config.toml
encoder_parallel_block = false
encoder_moe = "soft"
decoder_fused_qkv = true
decoder_qk_norm = false
optimizer = "muon"
orthogonalizer = "newton_schulz_5"
lr_schedule = "cosine_restarts"
Rows from block 3 of the image encoder, named by matrix and row number. Each number is 128 + 24 x the weight over its row's rms, rounded and kept within 0 to 255. All counts start at 0. Numbers have three digits each. After the name is the row's rms in percent of the matrix's.
# convs0: expand pointwise conv (encoder.blocks.3.convs.0.weight, 640x160x1x1), inputs 108-159
convs0.211 082:160128129118164145123163115163145146133171132093112135203156162162110080108168131117076146158125180167096082108099137114159123120136132091122161097112124111
convs0.212 111:146135093141103132168139126132159121146140146154141092101124129126141131129098152112095125158141144108162110155137143101072058117115161103186149153140094121
convs0.213 115:103080176166120093149145108140124145146119133148140106130139121148117112157105128154120172148137105110108128139132151164129150130098122131131119181156157155
convs0.214 103:123152130096143170141160164133136121155125141162138134101090116131176153077122112123082150136086137124103153142138087140145125160156166139088162140152118172
convs0.215 045:134140146094142130139152126129123123134140127138132136115135142166115082110126111091133132127102118129123142137132097177131188105182142066166080156092194159
convs0.216 146:118133145142118152168157130101178169123085087143077114167115102139157138160152069141116082117133133125115150137085089127131176120152120139150140118134079140
convs0.217 102:078142146123170155154132170142196119150135104117160088161104104100147170112147155114112112175117115104160193151122147118136135142114168140147149146172139161
convs0.218 066:104155140109108117099118149150129138122106182101142140130149089106145123143134166108142165115104129115133176120096172164141151138179125136166142121138113166
convs0.219 114:166139126145163124102108133128139067123087085196153149105096099135106092127113152151115164176115165117128146146158137127100167115141104099134125125147132148
convs0.220 157:104122164151114076171122162099144152123079092121107183139169155118115142124099088096126151122117107128096129127147148138161128156134092135083118121163119113
convs0.221 083:130155139116124118116149120145118180120135099114114131153120105112159137129117106142136121143154166146123134091167112121116115124126116100155123148142151108
convs0.222 077:144092085132129157124121104089150121106126100112129112085174127118125079125129118153137170148152126155139123137100131088118118143144101105116148150157115179
convs0.223 103:089137127167126095130143174119174131170160140092143130132105149136112152145103134168107158157099125117137134144126096125081171123130113152139124105140165100
convs0.224 126:099144152146123153135110125120143118151149150128113171148124151142169123148123101098091099140143145099177142132129124132078133097099114147186154081112132105
convs0.225 057:136144130173111111127129152134118124085096191093120099091104113140100145117158095131151093123114122142137093134157151137092102139114139141101090124148117155
convs0.226 051:144130137110122117139105171127103155147109116134139131100130153097079125163113153082111123097141129121106118152114121118140115203139122130143130113113094057
convs0.227 129:147098119144139139067131116136116135121107092147107127117098140130121134130107101164124104100107107115127146122133127109193149138141107119102099125136190128
convs0.228 131:143166175128167102146092082123113093136145122141171144064101146102087118108128124123120114143079140111105145140152152129131119159083136134112148100134089116
convs0.229 057:153170141105137174119154115119153186095132150127065139134161164118117101128141067110149116068127108124131148129108128127134157117150090139118125139137128133
convs0.230 072:138137133127138119076149120136131099140121135121091124138150173144175108102136116184154120112147120130114140142164164140108120107149102094146171154125123153
convs0.231 077:079126128096123137107140169137128170135139151118141150115146137122136172153184096141171143138133100140135086116122060139129096145145079142130168150108065129
convs0.232 090:123135124148148172132103117126117121122101109107132164124119133103147136142188148144104131111119172129115154160124125123138146127128112124092108051185140130
convs0.233 130:152112132147090134168103102116107105134121184140130103149145143124082136110162090158130117112139113159108099089127147146158134104126160087154156134104110132
convs0.234 091:151143118116145163127134149151132123118117096153120112136148105136117142145122137160146159106158172120100148138122190106175129150128111119131148155132123145
convs0.235 121:154125143158132143154131118126138130123114109116107154123112124101179128121105115145148156094148143143097137101164128168144165134126130130094135150154095147
convs0.236 096:118130163123127133119121182108097151103114138131128152131114136112158098109143089139141091140133112145125074174114146111142161138150146159166139134102110142
convs0.237 128:104125109181107138151125108136149103142180167102100108100155127132135123100122105093130119138150115108132133152134097142134117114135129199160089110121089152
convs0.238 071:121132115124151079114069145140103130104099090155144116157102111079124139127150155139126142118088105102135118176112103140117151091121099106162112136131064117
convs0.239 100:101116151171134140172118095148090110161122156132153123126138133120117107142120149141124094142152174104117141129134111181118112093117138156080122131100122138
convs0.240 106:137164125138122118088088124149121155146129115151115087131148126083136132102131172114156089118116141132151156113124109135089147165165152122124107117138158123
convs0.241 163:113151097126133101148090193143148101127122150139142157142124128110144132100103107106122096116120137096134141125158174102116084122102130156140115081136121102
convs0.242 116:109133118138102071157146121103143145091139156108165133101126111135128154114117130098156154125100113125134119096081169083138147140102087102116133128116073119
convs0.243 111:086130130153132122149095147153151128168126101158148116137077119118120100148122138117145138168128143125129134142113118112159109138161160107119149135136132096
convs0.244 130:119151101160113127144136127137090119125105171112093165114129119186156157149143151148105127090126125094084120155117115115147121121092151138125169130148189123
convs0.245 090:091127141120183114115100094123148136145148109164135130126137094105161108105136133174143139129068099116112098122162124109112142128098153147151135111126193107
convs0.246 116:129129146145158150085148143124140105164106138131116156129127102167139160131131115151097095127119165172128140067113154152147146158114087111151106139137160140
convs0.247 102:127126102128132165153108120125154147129131150105129154120098120157182129116121136116138161101113149109168141066092100116131133146147153129102113141142152119
convs0.248 101:165099141140100117153089102114137075125141134141124120129100133139162167174174132109137116158138128132117125143175104118110115123136143088170121150116155143
convs0.249 081:065104160107142160107116166141118138179128125157125139106145141146164140113132112132124130096122107161137100097149115148125155107083122089141140116134177141
convs0.250 060:154116139145095107121137137125109134148086116094131149130144126166079122138132143140143160136162106187114105127160110128163101113115103186170131119126104147
convs0.251 068:102117109129077132111083133097101120157115134141100096144111147139125087151156171064127093104179158114101146160119155119138169135144134106182136095148107169
convs0.252 100:132105139145119127167138164127157105116157105118137122093119111129155148148143169180126127139115154096165080109119126143162146157123124103163116114194193147
convs0.253 081:084150091116131149161162179106092149129110127158123129125139164117143173139111144135095183145112110106093131141133116115119174084136112134129146129099120126
convs0.254 062:145148201146174146146125116122130121145109108163145112155127121120142173146129098139166123115106133129150125082140118153071129131184132157125120167129150107
convs0.255 094:173126167111139122126100117134101118132139120116127135107106140109079083140124137154126118117108148126102140137143105087129126157137125110142141127090161104
convs0.256 095:132143112130137084144143155153088132129166166159138140142140146166149109201107147121156191131106104125150087096087154122123136150133110123106126160111126086
convs0.257 117:139125134138143135128140104125154126154120109106134110161158116135143154125104116142154147119114122152123090116154093109123157121145125162091159132118122157
convs0.258 041:145132125153137138129150079133132122132136101131163162090114077100096075166101124124152118107107157129128154114126133102109119090172120133118115090050152131
convs0.259 087:131145149134181137130116161140116165126158140127083166155124112142137169084113111103078097128173099122122135135129123133109142108112126131100102089149110149
convs0.260 100:091130147119154108105185099114152141139144140117121134090098156125129135163115156131080138112137097139157102145134104135126160143158123102135097100140151118
convs0.261 142:126092172148088173123129169122102162136127129132149088134138109122109156079153125110100119077174090091102124117126085125107164095091106116149146136103127143
convs0.262 131:135178159123119100102126130160087115125161156126137155130127115097141107112135107116134065108151113135108146161123128075130093131158122128131088165168149087
convs0.263 103:185129114105128095116098159155134158157153116091125192140160106117131142135149149117116152161139148122152155144117153121110131143119133144134118176156096123
convs0.264 083:086160141148122156180120117154098182104124137113108110165120109129154147163127168113106148114134085157107139081152161142113135121100127143165154143090161136
convs0.265 070:118137113137089118126118081118084161146146121143115102143120146082098135098135114155142126125115148153096127128106166137130099113098122155111170142138108158
convs0.266 124:148129139146174154149098125104150132133149157126142070124148118116100163160138122147080155144092128156115166136087121094111139173084136133111100143089112145
convs0.267 125:102169132130132140159149153128141150134126102155090162159079113114114116128132119136160092118114114121104124147152143157115139111104131161129153122095139178
convs0.268 111:110117134120114144109103126090109132148107098113112109063172086122149101077133126133126120114103175151153126159171139087084177150144084155113144133110173145
convs0.269 138:116101154101153085112115142156091155086113094108153161117103141121140107131123153128116083105070152087116130176165157132144123159148116173148097167166094137
convs0.270 092:118127151128105108155104116119139130116120138162126093170135154092110166099150147165103093118126154123091096128137095102146103145173112131107129095137105114
convs0.271 089:117170141153130118141123102108169157096112090132143125116138112154108153103154134146108148116083148097139086143114103115126099110122142122114120108146115176
convs0.272 041:110076137114119128169143164143141122124160126108154133157119068152137084100135106148106137125151133128115168145130103106161184148143125140127172128162160121
convs0.273 101:106156141134134097123103174133127096116071149165125093138150139153153140105139117119143139119122132121132129145126174151150128161071144149172139141110115086
convs0.274 056:109149127123119114114119153109125127146157104124108109106130071136091108159120095166080095189093116091138081120098118117110096087145123107145108136114149113
convs0.275 115:155126149142121149168095104090148137147110121083110135130148107136159145110160121140134117142130169115070141153108145140147126114173167099119132154127136142
convs0.276 114:140162146081127138089140172078142109146125134119145144121098111143127120132098085102119144141122128100137137169095115153125188138087128127119167136128151118
convs0.277 067:097169110162136106132143114073126172124122101146148132172106142106115095109136104100116100096097112093102125112112130099115093147128115125133130135124127104
convs0.278 125:132129124139122132142159183114140118092148133115096064159136088128156168115173102143092137111129122167137104149132147148107146118154092102130120144147075161
convs0.279 088:143138088179116117161120136116110126093085138130112129128128153148154122098095137089104167105139180083085111145102141127183141136167118151151129132152123079
convs0.280 119:162076130112128121157131149156095150128138096140103141172104150170160132142139125099124120108129118159116195171140124070119174127103159153106118141108134121
convs0.281 155:123122145112140146109131144128131147153143131138109160138076127140105108074112128158116153170156134146128106101155096134117108099126174118112135157115148122
convs0.282 059:124137143101094123077101129148085142073123127092108105078131130089116143157096102159115127124166145155110125109132171121126108114109131141115134119114130133
convs0.283 112:106135144115100118112086148127114178121143141153085137111122155143126074164109153110173138146111120150101081170133105128128175136160165149102134158080125132
convs0.284 147:152141094096142100124108131139141087119156096144132126138115146150119132101097110174156181120113172119124128106176111153150110128167106083173086148170128139
convs0.285 085:158120154116158141116096124137128144145134109154152104122107080132133104164131119133156147140135131131151172133127111199165118167109142138118132158132132117
convs0.286 064:104133140175144093125127123134130117087107111101089113098109101165108133120133144136156133089128147124145158110107141173115148147105109134126127123093095111
convs0.287 142:157122118105141113142144129159199123136152139146113142133111117164115141154105133105137149190118095123154129130154115130101162132156140090147126070141168134
convs0.288 119:065145099148131078143152114162147125150114096116134131129105097130140126123153140113106134155137093123154118131132122115099142122179092125149122108118098161
convs0.289 058:153127158191144140177125105130111109111160144140130120116168108097055132142132139135148110110151118167124101106109176110138131139145082145135124152109133150
convs0.290 110:114117140122115091135159082104146146140141132095110143151144125134142095156102179124136097141117161130148135162135129157153125139160122155128109132159141104
convs0.291 038:152101134175145128126124127123158143127100151099116129114137143113155132136122119118128138141126103124115139144151115133109134185114179226107122157108104117
convs0.292 074:132091143134124133151151079131126105150114135119116137155143133148122163116130095128119093132095097130115140101149073154134143084110111111079134182163141195
convs0.293 092:134142132163143129148108138129156121144135130131113098097136072106121143165124162140156106133148113177167151111114137157114160084137146116120123122123138103
convs0.294 082:117141128144148156149148137108151154107109108139180087200083128135113147117158092119122120123115146132098101139121165114139108154147154100087145149147134176
convs0.295 097:114129116131140078117132081126117103134083097150091159110106086128140106119133144146119137130130164090147142104124125099135124116158112140130163095172147114
convs0.296 111:117152134096159128127153176099112135141152145078095158155110159134162183148141149185132067112143123163113139121129199165139174095113134139145097182160142113
convs0.297 161:183105142166122131100117118163119127129107113121142117121136089135105144147109131140128142116124112097131123130127111132091115128116140139135085113104126153
convs0.298 076:122124124167120136164108098112139171090154095131114161172121154139108148109114151087121133169116155109126124104101098127133147126162100143139102156162156098
convs0.299 126:129109107141113171130116103156149155131149113068073118131120162119124159137141126131156130122151115126076114125098181093123125111149118160131142125090123128
convs0.300 138:125165131117134116096096107107125088200110081131202144121144116083116128102127128153135139123147106127056069077137137142090115112114078115127118144111099106
convs0.301 093:181155100124126130158135123111112119168116135134173114093122130122113129161132096111119139119127138076079145114115090160086128086133151171124113133135152124
convs0.302 055:129078106113131101130168127146108133103140119144127116149149143076141123111099159121095101104106131095137144133138104146099139117124131159070142115131138122
convs0.303 072:200108132115103115140111125128134098126086113089133113106121098131088116170079142110135170122095130123126121141114088105123170124128112144081133101088132104
convs0.304 104:118151148146121100111144135106166134147113159111157130111106101105086122134094097080080128133158128138142121129166135131157116134084113122166156132128144138
convs0.305 136:142085124151141136132131109166125135113137166109138154160119149118146183124133148102118135107140101176118076152143115113079131156139122120145122099092090081
convs0.306 116:134094119144130071102170130126158149136134124130087124137185099116154111112112136115131123161146116167117115137121128154141121106158128184092127105132181090
convs0.307 079:119114120161077131153193111139109131093121130115107117173165107075149160087116141111127133168141125141123121138135094189114112095134102087154125174136143150
convs0.308 083:079137132143099095135157136137118124145140123121168164148157128095118125119152121153111162126081096114102166150083112182095135147103107122175172137090131142
convs0.309 055:098119103151099070190093091127153129125144156139086128100115134105148133128136159174133115126192110108096141126101075090077099147100144118132138125146077139
convs0.310 100:137106095126134102130151158134120084119209088116135085105102106117138156128117125093100146085101149138142115158145127135114147114121140122100116170110138125
convs0.311 146:159115156148114125138136132086152141153138117146139152140137113119192144109109135154092152140134111130141108125150113101095136104143126149105144107150096131
convs0.312 117:130089111100147107124125168128115120105141131126128140104149144138166100142135089141106150116144144129163122155108125139141144135139127136139164124102152134
convs0.313 110:166099113150133083132150134146142134117101132151132141145153142106126133097184133114110142119149112152117096130172101101133097106122147156156118187164128116
convs0.314 055:092100164125125144133117112124137151096102062127131107139131162123133184115124123150131115115104133104125134107141100156168132168115161150165123142094107137
convs0.315 120:130160115164081127169120081125146130064157104132144087104176125095128129107132131129124137135106107123098113177104121110106100134136110122130125104147149158
convs0.316 113:143148092144125121111155153117139106121143116108117147189128113108166149100152112156123122093116098102109146123117127140120111134134119094137112117120115099
convs0.317 076:120158076168163135113132154148141148066146112130155168122144099135137125128114177140111155168130123137136168102117118112142192093124112170122091140119112103
convs0.318 056:137117114121102099095169137098179117139107115147126103141141159112134137099129108099131106118134177166104169122138122112120175123186147100096147130074131136
convs0.319 156:085112173145118113143139117119163137119082136156112148107143100140127122090119140125140117124123113071134120079134112160165147118107167183163149150122122111
convs0.320 066:158122137149135127099098155108133103114155163107155108106142125160141105122143103142133172133154104137177118115134100141154119133137155145121086094146125106
convs0.321 064:120137155119156117135145118089119125147134088118160158117140086159176133113115080132163132153142136124063115129161176128092116106148131148130126078135181170
convs0.322 129:137106104097117125121106149113157116143081135121124093119106161151130144102151086106139142106094135100129146076135125135122123124149136131151096129146132194
convs0.323 039:097151168117104169143119128116139112146150128107137133134094093153129127116149111119164106166091090145124111101130130106156104163100147121112112108097098116
convs0.324 078:081100135145137137126183148093136162109112113120141128147161154129100152155118151145114158106124083160107093145116121115158092092082112102063111101086140117
convs0.325 041:107156120160108187150132166118116167116134157163121130136117132107118187139135153189100124111171128145107089129111153153160093123127137110153139116136141145
convs0.326 095:106105163133162110179111180127143135129134125127144090106153168092089139144130135148108128138107133127173139137129108135138141137151125128094124135136123137
convs0.327 107:154129105143117149121153116136130167129094124105131134118144120087105156151139130108115173150084122109106115112149151111125107149153094111151122141098128152
convs0.328 103:147143117118158089096167112135174127122137118169153139140117105168135125129114144118106101167114125045152072133110136148170135142122169154141125115137148141
convs0.329 137:171119096116104104151103148134207155111108164107124126110121095109157098117112097081105158155074125132115152096133150146147150126127129115138123141125128089
convs0.330 085:130099103139130187143129123094159117083164156133159133142134140112111159107105096170153130129079131163109122077153167101141128135143144155125129153118144151
convs0.331 101:158072115163162130150102126106164152135148089146143124167132174124135088123131140138133147128107099130128088135127113120152125137153136090110145181110128169
convs0.332 081:107143157088126133147097180129129174094112112116170123101116161096134099150141116117146145123139117112140100162146131174126102131151136119159099117141120165
convs0.333 118:105100102122110171101142132126154143148117164118180149116108124083134121147081094119107123109113153107079126133126182116170127110136158109131152114136132127
convs0.334 164:160144135124110077142140138138139137150117117120114145150115125156144178125137162127169112119147152168115145103130147157158114098133141091156135148141175060
convs0.335 100:141127137141115132144129109105114124140152132153113165106161149123122141152159146146132092152149119093110144138124104151124148118162104111108101153160086121
convs0.336 061:155123084128137139090129117161143160150177076146108139133144124112160156137167161105108152118128117178133105138118162172147155123125121182160120090108139095
convs0.337 078:100150171111105120091118144109107122132114146171125124088132139110125143168142126136139136138140154139107119144134170128144125144091128162108110109118120122
convs0.338 078:108162173121097129147108127146110107112116128097116123087163113147120148150114150143170162136118164097145116116094119118065151121129138086134113121110071184
convs0.339 133:094147147164130123126116111105191111142147091126139112091168108134143116168101147086088075148108095092122170106129146133107109117146090107123114142136093120
convs0.340 062:141123157142167120102157157116167117126137127089117118096106114142148103137115188144104157141117121159125186144114137114155108120170087148125115095095113142
convs0.341 120:122179138177165131152136133135133109132125127171117131131127113133134142139123154109139088128109184117134135184141130123107160100112171136125098120155149109
convs0.342 073:141136149123166153111145081132138128165126088149167142107099143166165150142164111125137138142133128168119099133125135158160158091121104130134146122104142089
convs0.343 064:158138142124130156138107113143109172144133183153096135138164114170131103203142130151131100124155151091134140144147173119114130170140172146134138141107151114
convs0.344 142:123151140146130091133145117112099118123089113122124104143098095112139161146133103132144083109119095097131172142113149111126106088095090106078091133098160125
convs0.345 123:117177122147124166143118141192121139128071149129167134081153108166103143107130125108135179146122121101108105123157098126158186150120106106111122121137152136
convs0.346 096:108098113101160133126168134098128140199118111141146142134101119133125102100128143155123103114095109133202092096102140032090099116103111098190152129124121158
convs0.347 075:118151132149143118116139169145175080090112117131147148158132143094123142146117105153136126117124128160147130115164083089110107173148124166126148110128119155
convs0.348 073:102144132139145072079106103144144116138104105070081157112111139158102133175111119107140159104065089112117104132098130127129108154095113158107131135149102147
convs0.349 140:158135123141145141142138076140127117132169131129148136117132131099156063148129108149111107154113137125146119134134099119076135147140086135134124132144140092
convs0.350 139:136122153122105103141135164113106102100093123145151138097095140150180151144122132158130106118124108111127119137080128121109126171135159093133119141128121125
convs0.351 120:150142102143126121148143105132145170097137133131150176123112149148099127132132126130100141079138156144109121144124113152108103160168107154169090117157179160
convs0.352 113:143149095152130132145108094161115111120082107108130103162181114141122142125123130120117108140164141106147102115145105111136136126127135127131157093141117133
convs0.353 062:066131065135159134136128136166155110122150105160087106118114102124146127143110140170173116109140123178136122116081141132147117119153114121137098116184141099
convs0.354 029:125102101120140153127144155129128113163124141181140147127170095118115152117106114122126118157112092068118094118133160135153151116145115126154097146124115096
convs0.355 122:157116159131184100139069116124186125133062143135161131101140107080158104140099097134130106168127152170106151129100103127151135150148091147127113140135122131
convs0.356 108:109099131118115142125137151120122174117109131114171113103114118129165101142103176121116141176100152139115138128127101153150099114151135137133165146146127097
convs0.357 067:124117118079153131110156156124174069147126131132138139166134094111152209167166124117127121134138122153140172111115106152180138149148140142105154108057122164
convs0.358 064:112117129156134138127116175103147150103126144123127056131158143145138127098128127115121072135157111095119117085160092110108126107128152117188134098170114079
convs0.359 083:078090164146172137126115137132137191071130097137108129149145114100089125122101124121136121114125081142144127130101137155141136140075130113071132112100141116
convs0.360 088:129098094125136155178121174175097121112140121141118076141147119075174138131187108131114093102136150162152134143103143133097137140128108097129158122149104136
convs0.361 129:127169090150108109150156104128133155171097095073096133167123151095100115097094138119149105128133116114126132089155158140130119129121136155108136130101084159
convs0.362 074:115105139106153086115099151108150124138114111143116063139134120138122062092147115100109100136143130111156142152140153111162137141081125094116161155135136153
convs0.363 063:138186146142116077124158190138183163163133159164110119113104099100098119132126161101135101114153157133142142154181099104135146116144159188130158103120101153
convs0.364 062:117168145078120174123159137146106097131145087147142134127169138134129147105111097135096135117156115130148114137123091123154121132090100159151170168093161101
convs0.365 071:110123103101163121132160148173093123124069141100135120133122123142207129114128116154148146153103106084136115152158122118154100191141123090135156121162143143
convs0.366 118:092090119135108084149154139103136171148138154144112118164173143108105111110169133136118088156149141102137135156109113124113097199159143165104131107150112139
convs0.367 114:177131144112089116181150162129131083135116099126105115100118107120174149133129103134119147152125107161113121105102125131121110183163152128136157136140142147
convs0.368 059:139106136128160097209119107114135107115122157145131107130099130106184149158121147134096163093094149142119119140137137183142156128114129129154130134117158134
convs0.369 085:119114115163160134145136135122129107149093133081119183191125142129119149150105119139125131147083124097128101135103139117102116112126150123138144067199113120
convs0.370 126:125131154107131154136141133141111072082131140158095160168127121109073141162138131126119119098111141128163120109169170165176122131146143178139112139173084096
convs0.371 159:126166117130113181120113089125136160146155103084108160130107170126167129136110167165159130095176093139087109150105169111102126120134134133150155132100120124
convs0.372 062:114138108113139134159107162115149135090117084154113112159109160121128131094161119136146134144111118114104133130150099165163120134143103117185087113193136119
convs0.373 090:118143089154149148116133134124146113100186128131119121112145137161123104124132146155134135120142141154148132092190116140155117136163106125143081133165120109
convs0.374 084:105124128107134099125093145183147122119095156101111138118148127136122141107143113167164125122168161136108138103144095098116090177129131135119095143143165158
convs0.375 091:126123123187160124099163154145143123140131140118099114109139170106119120126111141128088130115140112114133109116139122100115101211121114127144116155050120120
convs0.376 122:118138110145161153144170141111161148097118127102102097120140132135135130103089124130150122114051126103123095116118115119153120128120130114152098166120119114
convs0.377 094:121113118139092133130103139109102133129083147128147135114113097165154151119147107103101135103132134116136096142127128148111077088147102150148095088121123162
convs0.378 079:131071092154136120186129147113141132127144119116146115106122125104139128161139169103063172138122164121133147169098103154126122073152148111143110151152131114
convs0.379 065:129129121096121148124158125166140117146143088110118107151161133108131060140156114080136095157117153129110132129120130111092132140140118157164099135105153162
convs0.380 118:150116122139175156131125101115159129108077121145128098146096101096141123137158108122140103156099104146147129104128125088097143145117164112145105122121126180
convs0.381 059:144117127132120156164071135173152152112117161166119176128111146123131135140152107107118126136119154051107112118117150140132124121123114136116117131155107098
convs0.382 058:148061185141139129139125112096151113148167102117120144114142111139097125161136149139133115143131132138123135142137109119101152134122130131102134091146125126
convs0.383 075:110162142104137123146119093150166119133132083118144140084137125118155115127110098153136129078128104096104151156142151139114092133079157096121088136086162125
convs0.384 121:129122106122114113135172138129093130140097119130099084132125128141123134171160172146144109147107144120109152090081139094156104081147125117139126165102081074
convs0.385 071:154147094141139129118131139116157098113170117097112120122149102163125139163139116160124194111151113119117111151086121132090157079148096161111100104114119122
convs0.386 142:095120123125122159134132135139122165125159183090137108136166173101130154120127148168100151077166113177110104134147142112126112126126102146145107112102180162
convs0.387 111:108097141129125115144157148104124135106145121102157141153136114148123097118125155118102073150099127121109098121114173157110123123141127122110119123117118088
convs0.388 125:137140106088118106165117133147136158137133169143126115112178090148162093117159119114154110182163159090114153128141136126131093104152151117124140107117104176
convs0.389 108:148129106144160120129163145146164113146151108120155104133126136144156143098156079117106107175123148146177090128143124129158167187098118107112157118176151163
convs0.390 137:125131177099098132103112141132158132156117130162137131143134137124169102112130143121097153109172073131115122141115179113144148159105139182172150164158136113
convs0.391 041:153131086160103149184121122138118196169145131154101108134095104102113157150085139118113110123140117178184142135061110150113137117148122107115130152134106106
convs0.392 055:122138082158135172148132155182140147132107125085126124159141148121105172158107133164130110101125111132121139103095123125110100117118107082171121138107145113
convs0.393 094:148112091092193160130156136153142158116173152089137099142134162120129144114137143118145152110155132119082143055125112130090123110124131083171095129146155116
convs0.394 078:094137121135088095158130099155148141136122120150132143121128127109097151138114149129149164141111125129144187104111141144100166189150111074130111133109100134
convs0.395 045:131151105124105145149156127124083120122116065124099148137173152122103132148142134130129101123108139089108142076117081107105148085141107132113177132126088140
convs0.396 093:159076111133079145137081121129138094148127147124126166101130103130068117172099119094107166130088093096102105145099091080117196151150109172082133114096128138
convs0.397 100:154166112094153119128143103123119174151098108148091103164104118083116123157133145155084123120169092139101127139103159121127118145135127100131126101112148117
convs0.398 045:148139092178137166112120132133099161118120117104110107125138151111165153092136130132100123166158090101113120080110132096092138115099106118157161149177110107
convs0.399 087:097130172094105131121158093123073101088126106095136094129101137150114130121110085181139087140139090143108118128088129091073119122154145131138109127156114137
convs0.400 059:086116147089141141131121117160100108087123160125112144136138113174088146141082106161137136126095120157138119121122135138106123153110116114121133111129092138
convs0.401 077:102130124130113115132166127137106119149163088115121112121146130114153143074104134060155082110122134125090123126139149126066099125115144135144159111118156151
convs0.402 075:129137147114141099118119144086086119073160147135107114129080173146124116144138123155145112121159125103105158133062150101129145168142109164105131128095123105
convs0.403 104:124094095108138140147146131126204131142138158147118140141114125078138201156089110162136118124144156120176133170106142097109131131132100124130158156133131125
convs0.404 047:086121135108118143120150118124137155104142132113093136130135120106151105116132091139084114156128107158166139084138134140126093177121142072142097118135114140
convs0.405 066:124117173143145108132107148147120139103067121158100175112127145141091109145147105104082129151128135105138158145127085123141153110154101119180117122134133104
convs0.406 044:149159151088099137140151126108142159107147132110111117113122127131102133136119104097135147090077112141148132125103166146117120147117115140095084125137147123
convs0.407 090:113094117116106112110208111169117137154121167135115166149150115145110143134165138131093105122134123142172120109109113098090117104122106108100107131160151152
convs0.408 099:108143152156137127097116109137103121192131082150114152136163118126103121114135185117161123145142141145112104160142152111122107146126116119125137146117157169
convs0.409 111:088176130110109114111145135102112123164139106188099163117142168129156135140125121120111123142152142126162099137097131141147144115080118150151124122117153132
convs0.410 108:076120146142128129108122133120098176143098110141140105130189119124177139138186172121106144091150071110138093119101125115128119124112108142150131122154138067
convs0.411 112:110115142150129142120110170140111140125127127092128109125124151084123119131129121150138148097098078147135078114125200133146147153108123137172120082142145122
convs0.412 157:122160099122129102122091120115108127128138155160135138101140113134134124093141130132126101118158137111153130117110142089114167131143133154104132145099155123
convs0.413 135:143152095115145104140122151105082122137092106095137124156129131100140138130139142161117119049113151111090170141139115128152087110104097135169110150148132099
convs0.414 073:142136110133146102137083123107146120133090157125152173117141159142116153098108139118139161106103135154138153142113092103163134121153181132122132124100118137
convs0.415 147:153121088125145137135144115138179099127130118151111171088156083134140092167129121142121144114100118124111112098077141111170121122090110111131117127141114106
convs0.416 042:166146147090128148123150099109131111085124145122162162155103120164087121149142083115129159167157154144124125115144097122156125107070108155152127149150124088
convs0.417 086:138148132146119146171186124135072105135129091146168160104077127116112075107139130139120100181103114093087128149131141091127135166150126101124152121122146155
convs0.418 087:127103123121157123133137091132149135159128131125107141121086150131124129107151199138162125101095153091101086153120143142109137144158142117141136135124107158
convs0.419 141:148104147129155090089153117118104120117124107134142143129124146133127104129149090127143112122124093126110146142150145073130116121132113116112132105130105125
convs0.420 141:111116127139129093105134128146110153119122124129088128136176122144105112156119139126132120126133111123128133124110109155123116142160128153092125107116185147
convs0.421 102:132130093130122147119150110133105134153120109147147120133138092123150097147156139132093169122164131147121113116125097096128135139123121113131088140133143134
convs0.422 084:153123132127094109145138126128076112124110115056092111168137159105120149152147097101136187134142134139123125104105121139079132156107115140115120123113088160
convs0.423 076:140116116090093111136094133164107150170134162130120141113120117147161136127142130109128117141139104091141157142118105113108145130172130107089119147122129139
convs0.424 098:114132162163127116159139120125137140106114142120137132100093124127102092164090118152163132141113140125096101154114097134111160125116165118091141136102079117
convs0.425 108:142167123149096180111133106091150121107098141166129119136176120119095121136096151096176077144141185136085162090145142153109074099133135130153141106141123162
convs0.426 060:129129110159152141112131092113127101120158106104160129104165129179156156146133121148117141154096147126089148141161128135128057151116116139122120097147153157
convs0.427 064:108155141132116139148151150067142120135162059101138092102147155131101125142084131135164134118142144130105131117149100143096150151165174153127122105090121173
convs0.428 114:135119129152165108121162114173113134151127145103129112147130160135093116138141132137134076122122163136114151122143077125090113112138078183098147106098099150
convs0.429 133:112132124133114141089111149135112108189093145142124128113170149111121110146081126153150164082151124123164132158132121147125149137088121181133119119136173110
convs0.430 050:105127094100082161139110136117134106154109155097124120159112126087140153146120116126077099164123108151106165108146101148148149120140125111160147120148107142
convs0.431 126:129099119101135116140078110154128129115093118156139098140127096114088126151109135121118100140150137169128166142126137114128139114139190119133149133124129155
convs0.432 066:123128108081130120115119145103116156143134133135106110159157157144120188098120140131100119129133144117151148137111143157125097127122148110123116095091097150
convs0.433 088:140156139139149108107148083130144111125145089126105106103172110136118106120097126176147103143118140149091140106134115116110129113186149107116153096136128146
convs0.434 101:121128104108085138118131176160171136136129160141109128124108144094091172100122114118126124105152104137111137080119159115111129131109130095074179133081143147
convs0.435 126:157090097091081132118131129147146096123136154106092122135115133126119127151194186123130140146137119170145136141107145133128138119145129143135158153127156206
convs0.436 150:152128118092116166154157179118121139140120136130113100109108138134116112139152097130134132165133173125150159142107161105098110072065118177140094118094103115
convs0.437 142:155126108127153142157107167115132144107084145125108112124138162110163096131150124116131122150167119126136092155128125145113137138108158130089122144080162143
convs0.438 074:190165163144126093140116126137143112175106097138114138121106102126156108112131116087122126192062119152158126169123110170118124107147134094127156113131118159
convs0.439 105:125150144081184133141112104151152115128085152106119083146153122174124136138124136157125133096106119146120165102103136176113121143108094123097101134114140167
convs0.440 089:121181140121085129112140150152143135131139102144143141131116117072151093123131143115149109142172108153151138141151123111122065147117133124127144158117106126
convs0.441 077:106155072188111140171109136092130150161143119194117160100112096120124158122148137097181121129113142152122105120122131119128145088126122117158131157152130133
convs0.442 108:120120110086136110111167128117145116136143148138149097167094129111134163159139179152121133145120141138139144138109124153090112163119163124121137132146104124
convs0.443 046:071161108140144141174141121144127139116115111130120126140144170150083165138129115143093110125153070143135127102135108162146092142134088131150092126175140127